A small image classifier, trained from scratch: norm layernorm.
Rows from expert 2 of block 9, named by matrix and row number. Rows with one number belong to one neuron. Each number is 500 + 25 x the weight over the matrix's rms, rounded and kept within 0 to 999. All counts start at 0. Numbers have three digits each.
# up: expert up (model.blocks.9.mlp.up, 8x512x256), inputs 128-255
# down: expert down (model.blocks.9.mlp.down, 8x256x512, transposed), outputs 128-255
up.356:504476522450508524509481498496521463481546494439522479479452559464520484512496524517506513519503495492453507447478525469473476469485510493527495477483487490483552469468539496501487465543446504488502482535513462538473512482495493550537518443475509461483557478484507483511462547469516471489476495545474466533504511485515518489487546491515495535467522497551533470527492525479485526532492
up.357:503511550517478468490470538520530522522538474517497518497543507515537529486476465500504507511518480495492578487473484516470502524439539524432491447491467508475494490476556489496473478498532506521446493482504484496526477500471551517491455493483511472530534531541539476457529495456523458490465458477495509504518542486502496527523503511498503460517472501503553482487541460491498471510541
up.358:477488493459503509505535475480522454472494538481513497493503489507509494508483487508505473494495517504493506537559491477477521483569494514484488545444515532507506492507513528495456513490431556516519522470474581463507481521517504451493519470493482487465443487525528456502505479490481487495526487465489517528484502489516498511496477504499501504460497549497504521511528536484490506489488
up.359:501485493515449479514478511475518450514476497564551499467450539534521489460529515467489488474505476493469499481524493509458491496492477512498541519490546519503571494478519473508491502528517486503507499521530473462484470528488473464495494549488466463449511509462495539526495520510536462478518496476510483517521514484458525513500468499488518512491506513509436491532496483514528517521542
up.360:488520493471490475470474498552490489479493485484482500540506485504499532509532476478516508467520501480518535494483487512473534450535488483496490515428514514473477459477517455490459474464484441480496528476541537496515486525519470530466521539486492454495483499477467526505461499435534481484499496515544504508467517514456485481477481492455496527475532524451529499478529538506517497496507
up.361:459506511504491516498562513499559476511506492447474487503537514488526491522524516508483448485505450518487525494530521486490498514482508482470512474563545501507509470496509473523488512502504515518518483531494464484508513506429485493531483507519505515505515514522487466489508488491531513472527463504473508463507521475485487481506555505531515517511509452459511477498473451521539535495474
up.362:479484516472519529514505513488510530465489429487521513496479509522540498516421488540476551535530495508510483484481514516506468505513500487541501451515451527505465492525511524477535523500507485473489473523504533519498502505515447503452489471475506530470482491460521493495496476432499486457479521523495492541457534479466517486503483506478502476521451490536496500513525485517472496498497
up.363:516530483509498504499509466471530525516498490497484482521458509514504507507526532525505476475518530495488510501506461519524503525511524473481487534486473510485507488479490496465487513480506540501498482460465506528484489481483475486532490510473490500494495472514513526541483469542448514557507541513515499500472519554514490541515550517495541520507474454513506499517499539517476482513499
up.364:439500534494521482492522507496502497459504489499488487505542518511509488506495529496491453544475497492546498492517488490483503474495489514494535559490542509470479517523501472465505495481471509567460499492462514506496515493506476460475498499520492526502527496509460545525495513489474484491530504516503528486504494516497494518505503497505545512508500450488509549522483473476528496516498
up.365:483467485473481524504508466478439521466466479520503494504501528543499488486497513494500484515480535505504464527499487529452497486460483520449529466520512435507487476497540467497513541508516487518460474484469505474508484518519486467522452506486472511489479543501407486548518509527497468498488485471487490493522493541495525543503470508508518507490502486475534471516520499509527524489504
up.366:528503477462504529473468512527469488490510449532464481534502508510494458541488507528469502498481497462537460478482533501446487509477508495533447469506523521512512513478520481504495568478496493509547472491484522542484490531471485513499510461493511568565557470527506498512452534489479493495506549509534486516496504470475512465493485518533477490548427512469512507481500515475492485530490
up.367:498492521482486508483457491454473447485492471565489491502497470505473506472516473469506488459488512537488492459532558495540497538480542500528491505496507509504484523490470489499523527498508468487486486491547498507477479502520414496547496548511494476489509490505482496540481530499505537505511487498539530457489523481477458468528525522511504512490508495426551510509498478483499511484509
up.368:477477456515520527454540477471464517503492489508452555525491505484468517556530534539501533498522506517519498498474504496511490466485495472511551513474481509499477494487472493526463486460458445523513471484496490494536462492502482556476523513520529499501504515484501538480524539548475518508499501462526477476466512507472493510469534505526523489491506496487517533538467515511479464473542
up.369:538516432508514480480510473459509466453533423455463512483540485489505427484461498518477511501540507494507478522485432535486518481476489487510511521494471488449517449418527506439531475512472519515475508500496528520464470500495504516460489490498515547498503481438472530528488530448494515484465465489536494458462485468521506524499480549555505500505491482455508499516522515513488474480485
up.370:482550497533528497492484451542516525447493496532540488496476482500544514472474468468496487436427488463486488496497520490514504483463531473465520530546519484477503496515510482505502507487519506509487556483504501478463482529543540475479483496495492491485494525477479497482501418497528522499535495521497489469516494493513524494441495504529453478468518508516521486478540497553496487489542
up.371:506469468491507449529488457474491472484501493547488472517503488475508499506480523440438486478477499502481535489490487496514518543496509505518492519513486506468592480509485488457518540457476474528483473475506503476513521448480517490490501531484497480565516535492494481534485475498522520522531492518487500473492541512468510510499502484479509481497484487486517477519535514420523497488479
up.372:550512518507436483466502543487474520495506495507522532501509489464490455486533518478545476505489508467522486494470509485482484522506516456493471511460487533525492493580538539485449519511449519480439455527484471445497509513468525496502515460534523492475525471444485540486558467455539542490476511492460527513501507499506496488529472520517494484507476511480475489539481512521464515516489
up.373:513522500488529519471512495518483461476482445508440507517474514458510474512497439504461487475536485470505484438518501523513488501459522485474531470498501483479474517507537487449481492525514537484471539498502482515456537514503527531489486553479485487488499541490501513520483506500503485513500508470521510518521513463479504524471544498518501508529478516509527534503482491501486516493533
up.374:500515508495515486515482481500519506502455496545522458505457490514446515510509499520465486474530514548521502472481547495482460497527477494534496499432479507499480515429511484504503457462518507494500496515499503504510497492472515465517545464565478530524531435532522538500495478467512482501483504487520493511496503524490510521515502484490466538472493504490494508547512530559485465491503
up.375:540530496487483489496493527492524489459526502490456507493503485534531519509470486516525567532486498500482524513430482544503484489525557535533552498489492498481485550479482491524493533493454502512493493490484496493486506523475501505429517471526518482528469541488504525538531493538485506497502468502514512523502517527502481531504539473540501512533490478497439549531544448528480520509536
up.376:532504491495516478484481556526475472482525501498535452487502478479524470509486483507510496482492511495514488485438513517468491432490541504538477534476484496445471462488538513500501527473496505504487465501499486488459476517470468510492499470510441496493470504479488458498509490460515507553496485540499497535474512543472480509481519526530473483514501501489498470507550493541460540509456
up.377:506516487452502509480487498530506533503506494485517539510504487553497540505429508501525507519493466488502502512497454539479517491502525466500498495494470500512508546491494515509491490483524492529502516480533484509519473464441493485458509543520478526514533561509494491494450511483520556477470502514478508527498511515527501484538541510529483507484439484485475524503432460481516487461499
up.378:488537485517474499480504502563469478523491539476538491495532498459530491554509474533508495512507456488485469496460470461538532520498526526473471474482516501451498486485527488472534512455473484487538480478498510495504487492464431462496475462500544515529465509525530493535518493502499504504490501465517527514493526533518504520481500518510488496508515523524513493493461509506495510526477
up.379:483500523493512481500543507455492531534522445450529475497464532491510459525527473512477517514541485471508500543512490488477498449498505510516501519497550460526466512477486530495514491480488519466513498464499453465520515535480513515504535486445541478516498537480493537490500476477527494496501544471506487477519518464496521539503457554502525519522505497492500473504506510482528540473533
up.380:546514522510490513532534475495504523531510451535518493507486508504472518502481457486538523492495502457523497473496490516546498508482545537459501469532497541492509486538476498479452514507515487510544452496500474512529519466476518507522477508489486477508551534497503491497513490510499520535508494519460479499510494488489526501504498491535446484489486535543464558516508494504499490486551
up.381:524505532550497450506474525498470512506511540503579491482517468556455483507530504500493484543520471495463490535504501516526569495488520518485495484470473500501514504481538509435489549479481518497514474550530483512506493501480517540504513492497479522521533520479486488500495495473474538537550472490473500532525500518458509506457478527450506490471495522469491485525478478479506498497531
up.382:495507499458480490494489510492492515462499503514493501488518491452505501527461466514538535496517481486497479471476474463513481498515478505525487496501507507450552512470511495515505473464544515493510510518490446483486510480474496474428525474491526516499487460508511482504505475546493513519530463501502544502489534540485510545484487496483553536492483513498545492450469545478485561478466
up.383:477491480523522499495483477503520493508510526513488533462509529507491489497511452539488463528557549535513489520468473497444526576466541483475526500510458497494549501402466534518507511503480536514492504478534500510480481469497443526496492464473504483473497489471561443480479505539559509501521484507507447527492465464511500556512485493488507470502538503527463516557500541507492460500503
up.384:539514491537486505518507510540498452506544509478510510478526483488484466568453517521502505537479474465497490504506476524490469459522520567529496508498468532565523505497492470465511510486500497523455473522541517462496521504470518485496469496540467490497501468482505477478482545513449496488492533523472503525432542539486525511530470494528523496465484510476512556497462490518536506540528
up.385:478498538482501533509543547436500494496486532469497518507477505541548523524521466499515491524519440518516470481451532493476523542520494497495529472490506492489543495492540479491515475517504485527496511508511503464473449475488506485534501497492487517527499503506475521533515495458462480472468519511521474512497424535508526510512516491510525508482518506494477473489489516514516514510487
up.386:510509477514512470464524472515506508505472516510540501498496515482459484529527496485488485485482518454539512460484507449579492506501551509504466502504525451485490512493508477498491506489464470474514493470512474508503468516487463508527504513504474453472488461489509530533533514473494509497471461527473463519483534479507499486482515491485516513504511497516511478498503476502535515467521
up.387:497488494480503512447533452520502518476457508536495565479505512519514493530523511476485501475464513517494529475505486489486510509496512511547497513517448521470473501492525548486497467493531434509521484453494538502475467439557506495518518518492530531482498499486501483462478536476508525514471515482495471493528490499462548519534500477503542490484435493486477507512496519469479510513503
up.388:505485446470515457484484496505530441533502449521444459459484548462541507505486479479528501491495488472468490504549516549483529498490504492532461522494504521463531498484489541461547465492487518502496510505504491454533501524486497508532477483532480462489517475500483482527500517496523468483508513452471475497505504482508478489499505512525535473469513511501480500468491495484531508505486
up.389:474467493515508533498558517501520522512494487474504505529495497531453483528527546504534496497540515511461518548472542469512508484477518474467522539475524461493510540504502511529533509519501492476504534505516538482464500495495494505493533491553482511478487478477503535544498479461496490542502478473496490484534492533489486534429508542479492496520525493455526530483486521517516473485503
up.390:539474452487504531469495504523452529488500516504521529516508485551509519490484465505568517507539492523514501534507542495459532531535519498482531526468485492466472511496499483516493494516501472481492500531505518493533516495519503523482485512489498498522480492489519475529454518538478491490517470496517514473470488478466527464454528506529458489509506506480520505499505525513497508491485
up.391:549529500553509553486531499505513497412531524500505461501482466541519501498546515530524453550511557513524531493489551525474505456544478527517470505457498530459510505520531512530478513484491508566512524528489502517510502492501472479538484493516501519495483510497516486455520459474490513489469506517490512527518524516518534492531536467502547494479496502498517551510477503498477518508479
up.392:491476546520468511505488503534507530502483489533544464482508481494477483486492507523493491425512488490474514473468500477488474508460553470485476468495516507503533533507495472509489509522457518489476516509494509502465496498494483523480524525484524488485462464442521514458480502455461513520456478483509471478484481506552510498528465482475495530448495474504470522529444528480477466490528
up.393:476492530499468501523498522474494499495499541504476540476478491532511530496491516470419527517505502483483452452507488502566482555509513537527537535478506510485504539501526471496495536509548494527468486503523553528496505480490427492543516500520527504503466511464505514541525499460443495505467509515502492507518520533493509486506513481506471466495563463495464539497529478496496513452498
up.394:499501507478458459505464520521466492509525519488506495467550455546501557511501504539526529518521503525477474494493508492495525476429491512474508480551478493482486494519508505463502481566504535534504479519536477497510474473488518503485460539543494540474455492473499485489452484558475490499539508509467466509528481502484511468494475512488462499522492502486511526501520458538520537494493
up.395:503491482504454473511503543460511435491514454481501486464490472503467497515521522518497496473532478472499443518473510503496470500476439484526501466473464518500492488481518496487509514512521551504514485516498549546506537506497524507494518520567496454535488489473518491519511488506486511465471498483485509535502543504529591473440515521511484472473512519484519496450505502470514506508489
up.396:475480524520540498515481469510495517514442477479531462486492477485493473435522471523502471472464533500496492481476487513507529529525533505525506516504518496525497495487475507437507520517500475495466545514472468500503496501491560448499535485493534499509495550520519462509536528512490518496506547476501511495483522526500471476517462484512455466541466503496494509467497498532543511512498
up.397:483504497470498514488503506531521492505491485512553477497508499456501519490506479511477506499517504535478470493515476517504508498464509506566492516496494518538468505488536516512505516483466517516501508516504490501524477515475506474429493506488513515536504492563477513473504555522520490497526504456492510514493517454497477450488517538498507507504508487543489521492531508498518457501524
up.398:510484521490455482512502503485493491490495472497475460450495505451481478543509509483470511490508524485495448506499519522499518493475511482515498523500503520501498529511455484473507536451480523509525536516505531529479538547526445542526489466533478510492480486502499503492486467502503488503457492523469521508529495520473512521490490507500491514455457521540531464511484498479508470527533
up.399:546498466507533514534534529505471514507459496539508448504496491490505548536492498498484499530475483505494494527513508488490458504501495495476490481483490501504521539508489480463508545494530525467506515546496510489555491524523482504517484468483520499484510496511469485511483460510495533502522504508539485480489528522496541518493493463479483509514467527462528473473464513471549490518498
up.400:483479494457537500495513531520471538483458494478492529522462502459467506507497505517487514518498484530474495479469486504539494521487486477500521511514496492509511513506497540512498502487507483506514515512528492568512496477437520512484437515533467504520489533482496546472477527469531515504491450530508459507516499513491495476473483483478504498499502492466489506510565485500549514481503
up.401:479506491506514479497548534464505527485530544482497468481498473538520491474496504492515489521537514475482509511486498518489519532488512539524469475473482511482497521519480539515498479513499519474530507458491520523454500469489487491510475510486527485535492509529481539500472475469528556505497508533497464492532502519542502491497509474483516514517511480521533530479485454470485452480481
up.402:496510493516505502513537486474494495485473518485469552478487491503507483508514491490513471524532457489482490472478499496534515469524494527466541546532477487468471494484496507479496501508509508513494493464510473508504528488520502519498518567497487489481482487478458481484474512489488446478535520498534495525571499485474508510436465528497532524530541490461477523527509497535546503515475
up.403:497531509499494557506543506506495514490489467506455504484502494470513509506475501471535571484505504516514475496498459496511520511492533442479483530519477526506500515494569484440470512487493504541467458470508480498497489505473488469475497489486521501528509515518506474454505483471445486513486525505531504544515480517534507553483527520442540513528525509464487507516477491478517462513500
up.404:426522535527457478498434486466492493518501472516456498531520509468527476443519499466466496496523539480499515460512510500463528508470501524473446479469516529564477479540473522520532510531532535467505520496477560522474544575522491516423531481495450496477530527491502517476512499458498496463480513501526463511527495545569506537465523502487483483523480545502506463467530512526522511522533
up.405:472467535545490503512516457501479514490463559550472453522547505506494545466463489483485501531496483508459505534509502493488498537477517523457530499501486435528477511506480499464512499511515484501494494485506506433471508509504474520510516500512513500496484517484526536454507501490530538466469474474458505507447496502492521465491484509500489452493505529491467475522491521552489502497455
up.406:539475528512482508522470463515510498432473498525514477493472475470477500454478530479548489458471516514503500531462491482486498517486477502559517504492505483493502462485478504459487525514478557516504562494533462512480533517507470502591466515508469538509531461529530484474463537535499520527531492492480465528458483556528489502524459514534473521492515479467473514504516504534521539471502
up.407:511517489468484524488482535476516477494475514511513558566475544485504488485464534527510488485450493516550523502497496502458485493497491503465511496472478487469506506488520525541526501439470512503538568492470453505457501501496537532520503446482535479531502481492534489522496522463479468506518498490490467515512504502492517467554502479469514524522490470546517523528510448508512474478513
up.408:486508517514538519507515465507527487446513500464488506519524513483515520491489512504509528495473474485480540493482477500474470522531521475493490530516499480493477499494515512531513493509480493459527522560520515491506508475496488504488471485511493475525519491483531514504530495501473513497488520557546515501495445501522499473511521515512498516467435498539517512517524500511544504489459
down.356:493506467545507523464514507533549504510504529435498477487520478519489488463483469460440484500527509475452533545472513504463509493496466481511483485507477515494543494512494466532497482539483485484488441456526544549531449536474474514498483482555501514500526487476499463482465506534456502475478443495514488492519490463474474482491443485500530502515513511472501496510521527460533510404514
down.357:482503518505509509473530470520457497442512550492507492520568500473521505501519513499482535497506546492484455530519497506509501506488484455577466457482513551519484461510469473466537475506507487488518531501552470466484505490533519519492478472497520522475506460517516479519519521493482513531517456529478521498507484542541502506520528502447455510471521490496497500466464525487531461482504
down.358:542503497490449492500489515539505536508555518466511486513516560491518520482474504502491474518552503485492498503468483530485545473518512507491466489498508543537495517496518491469530491476527498530508474514518500496516486504498456504485485531501515523458493521459487515539478493464487532493513478536461485527503508499523484517520493494543470564496478526518506495519451504474474568514468
down.359:492540517477478510519491526507498490470493488530517490509497477492499509547457482483475476505516480522520491493496500486497532487494496494494505519473507491509493491467481501468497513475519519528512474498469478482518441545510541488462504487527489495512483512484455508464533494472502466513513475500482505466499506471530443516504498532525554445430444470491465475495469478517469503519505
down.360:496526518527522490481486454507501506519498478503455521516462484503506474483474529514538474467474477477503518556477471485489479560544459468529482477480490548476507535524527523518480491523485512476422472515512516513545494494523509499506514464532508509519521441501499477518496520481462506530465534483508511515501517516501489537490467447472496500480480443490469453499521514491506514537528
down.361:521540491497506500484498494489495495511458491499505507526499477499518471495461497526497518508468527528500498480489468498516535525524509518496497470538496530469540494534485505489513481529503500495508513541492475534531521517472516489517509492499508519459476477501507550499492517490510491487517502487503499517474486522466490518509465515477548512469462529479541512499476475474490552529494
down.362:529537492507482514494503471483492480467486544474497522485502524501466539516542491537452513501512482498525487528566512527526528509503478508484500504560496521486520503467494445498506526492558518519482480486448522548486503495493479487538470481528487476521527527449520527482493452470472499486483490519496459523494490509555507521532469489535508491490475492477515506503458502503523472493517
down.363:489503537501478489495506464491503546510558529482506508528549485477525477555530505491536496550524512504472483490514543469489491524515486495531454529460480511481482509516491511467492517551492513515516485526473465526474540506592500548515502517475535495480511473506488504480522539513491473509486532455540545449530505490540482471569529532472449504482516490577495495557485556461478538548476
down.364:530517474537513437519526492481466515492546532519489521527455482525502552519509522497497541538513516508506505495489602490522499506463484551527486492487493516513473539492483483529491459489497480526534487511495517493514522534518485481514463502508499548512517442488515482496459519492506516513535498498518547528502567508528480531503533502506530455536478470475522490496499527528526506490513
down.365:497491498493505470506496535462504492474475514508462486538505541500489483516498590516504527504518493478510469507484527492477532485479495495478532546509482496456482461514551501494478504545526514474507461528536532518508499484511486495523494472491525452469504489472487514514489521573520501474502524526482500458492500490505534510468467510513498465486529509492515507491515508468521517478507
down.366:493498512510509510481467488513499498521508496489508521507505508477479554455463503538541470468513490529502443505434502528500461522506471521503527547495446484500510512461486480552495473476511500550489541503499530474463511477495541533520530532468534495501508502493475490512519444475531518498469541468507502485496483499510509505508468520507479500501507483518503532512510483491478513505524
down.367:491521477541468532474495492508459484483503516506505513466489498521491518477505483543533490531538501457500512465556475522509515512459477505466543475514497451495489499491505533483483484507493538500502530507503492493498526510515534481484462505567533525468477478487511510518509429496490504455480506488494481486464491495497536506487493513505448468465561527470525519549473448507505449473498
down.368:505547525441480453491528521538492518495454516509498552457516516445497520522463478465508541544463517515471512529517522464463480481482512484508503525473514495501520510511501472522537520484486450489527497469483478500518468522485494438508524476482481409504505511495523471484520444460489525489467521541465478485483507478511508492513498471490533473455475513515486500485478491557505498527470
down.369:503488512520500501523492502537506508503504545481508457488464477484499463484508530511480514515493497524545538545482505505490530546478478461519519481513486506522495507487471501548505535511532492515515458469513529490464472510467477475486542489545474510528495485501533492482484434486495508457507520514482530491467477505474501503447528474508516500524507476516508508481495509495518502551502
down.370:536536524502523506509519486539468544478510520465482498525510500522520515520447493495528485472538486537499517504549471460517469550499554503515560528474473483498493492500528504486502490480476470510475522489502499510521518489517513520530515502517494500483525515495524506513484435476502476490511489489483523513500532501481515483510544491511481530509471476527483514479488479495505533472517
down.371:476527490530478494490551514532541487505496481525550500456533479516494514520515479524486529483538495538487462509513513516511498507469422515485510487512462500528468433506501526505500525538546533490486520505487508527506491518513474484500497494499516467464505560479466494451584474482541509500510532511500509492436522489529506507512547499500459443454474503468530470510518518519505498492529
down.372:538562472516556537493515514504444511497542524533517512542576544523554502520508490482506516500479510523537516519517528518473510504479484528487456502474471458531533473492518536486527484521502478487501467505514517472505499457540533452502500470534484511491469491475552517518514503489530485477521543480525537517506498498490499544466494479475439512479496468518527540583456558485511506506532
down.373:470508521515489521546493498487509535508494506512519496507527516458476510515479484462492488441505474527486470468495527499546469508466487514540479488496505495495488516488489541478531514524517496526489485466540520532540530487507552542510476517489512495489502485525565534509494504489499508479462513488487507519505449498501490502502500500513492520520490559430499470507480531536503459501526
down.374:428503504506503484515459494538503493445524519485516493441477445534479507485470492484485494504473507488533515547509496487482526511505515537494493503472470494504498484496476488491541533462475529513532496471493492494431515533519502480519491445527503502482507509505500485507499514488511502486533497475454523482497544479509480491472544521481463572485493481513484447440476491511511546531498
down.375:569524478524471483459481502489474474514497530492472507505448525466502495478492510483505534528471506496498525502528504489523530484503571478512532500478490533518483490453513500496502493485487452495465476508522494523495486506496505534526475512517505480485477502496519494502472477486499539505494522485475539494498502480516549499470523444531533498485511527533534489496503484512472505502502
down.376:501469499517502504491502519481508481506506492494488499541480511481492498507493525518553523459533544509502485502495525518512473485565488490517532533492554498518496540536471488477467513504531472494499519518520492497528495446483472504492496492555492489489522485517487499452471454518477521486458521504511523535536446518484502519488481449492488503501474508519513490500539502493519529519494
down.377:510489469487461524484511474476516503453532526481462488507495484428570489497483501492475524538567493518527495517517493495518499487473465506517491504499523541502531511458481513542491515471491480533470475504478508472493513505512487463443475491546495510531504514511514496505487493497481544500493534513481518520525472489515478489489490516511551530506501531483517499554508515504524486514474
down.378:504496530536476458457522523471518505522525536501523522516484522475523491485502502513521516503527479473531532517565529446504478466524541525461529514449495509533504485513462510453498464507488460470491470508463527459465514442547478497511519495470467471547498479519542504491487525472526491539506519508494530446497531471515489470451510487491476517535510489489517529489504506476533535459476
down.379:505502479481463541529463500536491539485513521491482522519464487509473531481474535496463496508520488495480521492520510502510547528478521500476496472521485519463509515463437463461553498476520521533506489464526515499490505523466511510510490517485508500486499496480508460476478444529479488494529496533458488522509519477504488509502508503522465515497515468470531497487520473484505516505468
down.380:510489515508524479551501487509531497488525536519519479462470494495502511510513510524484513506486500526501501542491547573497511543531482496500473519506508474520471534502516492531542528502506491492482514523479488540530536476504488496479505485497527526459529490490525489536505510518511472475486491519497472530489544488493473447501439494495491460493533479497497507489569493468500490486525
down.381:519501447516517499520476495496433494465484489489490453508534495497511510509492528502499492506508520465516510509508502472429490515523525463480496432481526573498506509511525489475460535503539499448519472477465501514511505511457504525460507543531470513508476528508507502483552503501505536479460469510454536538503500529497538508487479500481516540501545551537520483422500505498463496514539
down.382:461501480546493518490486529506511520534528508482489498452502502525491499473511502505518482488481495479478457517485475525530469484470492542521502515535488552516492528540480469525546538462521445493515509514499474499489504472512521495468475510490545496539519534496503458525498487456488486519494509519446496526505539447469503548495488466523523518482532486458515560520527483492517471485509
down.383:498492544510516497483526468493532500521524511498472544469522505528509542540486516465481513515514457499531498550481492526498497465486498484521478527475526490475514446472504466540525521529481495545502457517495505478537511457507510535509533493515547464443470490455533513516570458490567490578489532516460517538493472475513428468495496488473488476522504491519460512524511502501501506490501
down.384:511485482519502499523534516511502492482508481485514501526532482488472488446490479489525500456449514513518532512495519493486490519492494519496492491463523501463477462479518490495521507456461508494496516462499464470504498553486502549497444476478510497455494476546488491471502486459511489483493445507475532498541539504527482510517536513489492496495506478497480474512480494495543493512509
down.385:490499458529506495487514501537533518551536490514499533534465495463475523506481531518507509533511500506482430530511470501503509482500480487496462521501490473519496503492530467494493472548521512474470504439499478451507537508486516504494521487488495437542513470515523493506489524444495482480471515510508508456471517505512511474499514515505479520510478465504506516494489522499530480495530
down.386:510488461486529525496501503514526508491502461505491459558457464543522485458543572511515514486543502518490482534523476502536512498521506532514484491483517534534458478497488474449503500515556449480492504533527546503490547501516522475487470484478513510521522534542495522474496490473518520454506478505498511512446512507561494495494503488477525478527504519508513511514506498511513501461500
down.387:511497502500550529515509522473502508463505495468529529481532493485476499510520507507535494470513537480491544469516498491513518468528514547500494511528490431505501519527495516494518495502519509506475537480512530480504504420490471529475465494491506503490509515488546480527494456483498546487564532485512497475495464484478510487477485510492507517461487507500525494488544479467539548476543
down.388:491503535466514436517491535501472518490507549519432515455515466484494497524549532461496494557497517475510474524523527527451494529454523485524497465465500479530473529510545523519522553522496485486493514510493513479456504518507496492503497515476526498484522523508495478450532489509510506535517524535529506553512460485483486509477463502507542469535520522506523503479535526500472521508508
down.389:467503513482503480555496450488516522481509516506527493508486468475492501510481489494486487485484553490486511483466554497513465517515555533493501481495512478523479489490539505467495486521572506521531473538506495521512500531514481528456479512482530488517498512515547491489493526530525506453500473505473551503496451515539492578491480485450475515479488500497467535540494539496473494504508
down.390:530518536512504503504513476476527487510471517504556488544521509509494504475470489501477541473464494479513467551494506476509519520452499530507496572544448513499479499506498476489507534499524523500488512537472562494534486528523498483460515517495501499527530510563534506518510528491484502504467445520483535503561508493512431495488503480498513540485483542479481460543516508511489500545513
down.391:459432521498507485476487494478527484568481498457500488534498524488492519537480458499488541487509529534517503499543448536524435473458522512519482486481482525528458460540483489477499503519496480511484473473497501548512522500509477494514478497488508549481492487553481528520556509524517515492501489499466508490464519465489535473474456523517482525541474501479521528493507504523475480532486
down.392:533478511490470506517493514466484446516499490481519487486512467470503510488523503489470507489485529509536484496533485539489512478485498519497495527482515463470549516531476476468483462499480462529508478539488487518533498499526533503540523477537520543511495500499524541488487474463470491504491536503514468529492506467496511525506500531515486525461516479511477475509512490497530486517497
down.393:500487527532494528504525497558502507494557528507469525552502469470550466434508440479533506507489489484465498477487509493456543495537485473475494465509486501523531471455487482496493518499503497485499504454511500489477497500518444481466526494499484481479520510437513512515542522523462446507496478529523483526482487494470500498516547520463494500509545504507512468517525512498546459547485
down.394:514499494482541552502460476524500498515492508492495508506484458511475516523504513486498510515522550505477483524450495487514548502474472474543523495509545500479464482484503517535482496536509520459523490570523481519494503522501493444469495486463472457495477515502484495545493534481480485506493473520465478526527482486438488497475489503491506478497496482499528499523511440492540541469515
down.395:436501477475471524506500532511544477518492479552507502532516519524529519494452502510510504495488474489466512511527555516498525478479505494483498454535499538493494507534532517452478485541466501500507507464504523529493535492534497508505487476501511517506510514513517476505519550485446521472480511506498452484529478520502550538500518528530516469525517507479495540476481522544487515512522
down.396:501523458453506493521490476488515502433483509475539522505501500553483540533497491453457517518476467554525503537500498532477517488540499464479500516510530504475484498484484503497518510520480466517482470495509504473487468487469520539519473524527497526554486485499518531520509528516530526498479484542496488498520547519518464496486482571468560489494499519456501494456473478484494506503483
down.397:496472476493499486473480490494533490494497462484475499478494575527522505497508496516483540520517477499453548556526496497457500514472501505468480520489548535504511494540471525441492478501484487543469481500513475457516500507522501536561533484515492494524499510472498487533467476513476519459486494468465484486506506489502481465496471450482497505484521479495555514495521495489529511482535
down.398:485492516508501486493512509501497488567498491493493527523487514498519497461475481448510454487466503442546502497553492478539507498520527503492493452480526537547492474493497515483521483463516525479494469470496496513504482442525527521476536483475500523507480525470519494467422528488498488448489480531511464452526538479487507503495519540499544479489491511491490489479504484508486482479491
down.399:503486499500492522475469506507490515528501497493549502492488532506525480482484458542489466539542498465519471504507488496482502494473519493492467572453457484564505501521486465479492509502486504519464477504536539526494469516496488506495529510534503522505507541561484499532537455505545463494485526488481502520476517498505454536520505478489490503512548492477528458489490502479490484486452
down.400:486494478535472494488486487507488471471514511447465513464554490501492494501526487501475476518507525502536514505493525487468482523504554481473443487501538499493497540526492443547508508485512503542525567522472478505498480449525485516455532502506507506492477520537498515502516539494456530493516504458486502495502541513581520472504490525535518484500527519497472496516531493527520511476473
down.401:513531510529504522550501511536493497498547492525495516453475560542485485489461527492467526522517505505435530552472531517529476511478547492512491516507506514474534527498508521477489490488486508560479471472545510487462513491511490522448510498473508494506548528490476511503486482541469510475529487482496477493530432479498512485505508499514494439520483491547516416511468481482484488501477
down.402:502470506557544475485554450485507490522486520517472481461483522515498486510538492494492527462535485510503487503479528457479511493501505504485475524459483554522485508489481512511498546523509496533495507486480487497464493514518472474449502547502494501510506517508515500500486503501470467508510461474517489504461533494487509529507500502520518497512569525506528499468469455475469463506467
down.403:487496497499505522461472471490486531511484520498493492428522526492530483484491494539498528482503476484514516508532560529475496496521498475524486469472494505510535505514511516428489515514485492498502528473500522486504463517514470505529496510481498475522464506535491511481454491517485513557538462500520533547511552498520512504477510469462477482496528474493521510506546487478502512450536
down.404:549505471546458538494473532510499522491543533550495500530504497463517502483511459494508504499513511540509508483481459453497455532476484494512521504489497546519507510523546507484500499507487513532495488516567482465464494594499513517560484498509517484483497531574476472500466494504518523504530526522476500548515464531508474494526504505503475474500455534558482511570498479483492486447499
down.405:475490477463482509502487500521499499497466499533477490488536517465509445504485476490474468538497496553506475509500491481492485484492507487476485507516468486497490514523462524530456527475491477538525460546542506434520523505537533462484511480509526533530456551560554474512463503481497525503517497485499447502545511556506513483491467514516474493459494483562524466518507484493498508502465
down.406:461476476510477533507490509490500484490512522516532494489486461523530479492455506525517454551480503530481522549514503520503521480506497536535509481508515543460483479526478497497526498495499495445513477520498498536479433503527463515565523513513493469492488473476465495507536472450536522512490454491482494509482479467495521507491467572473464493477499502545523469526511480537515544496498
down.407:456497493499493526513435479553494440467512462496501498512480505482488531523466493536494470511488535508497495492506505497488478490510507495490517490516477463482499476477507496480490475478459473518489518517505496521463492505519486462500498498473500516490535448488465515515510517493506453526520549473500478556453504498487471508485496517496517510482519476473522486502502489537526488518489
down.408:520540482494455497500531475490466500508492542486488484479479484514497504476515513517520505537510475480511432497563471471512542479520461494506509469483528527477473480499495497520502479498523489478564525475511523499490470502495505513477496484493517525540537478485512509482477483473508477474466496487473494483497518468522515501522528474521505493544453472496506464509532473480489516515511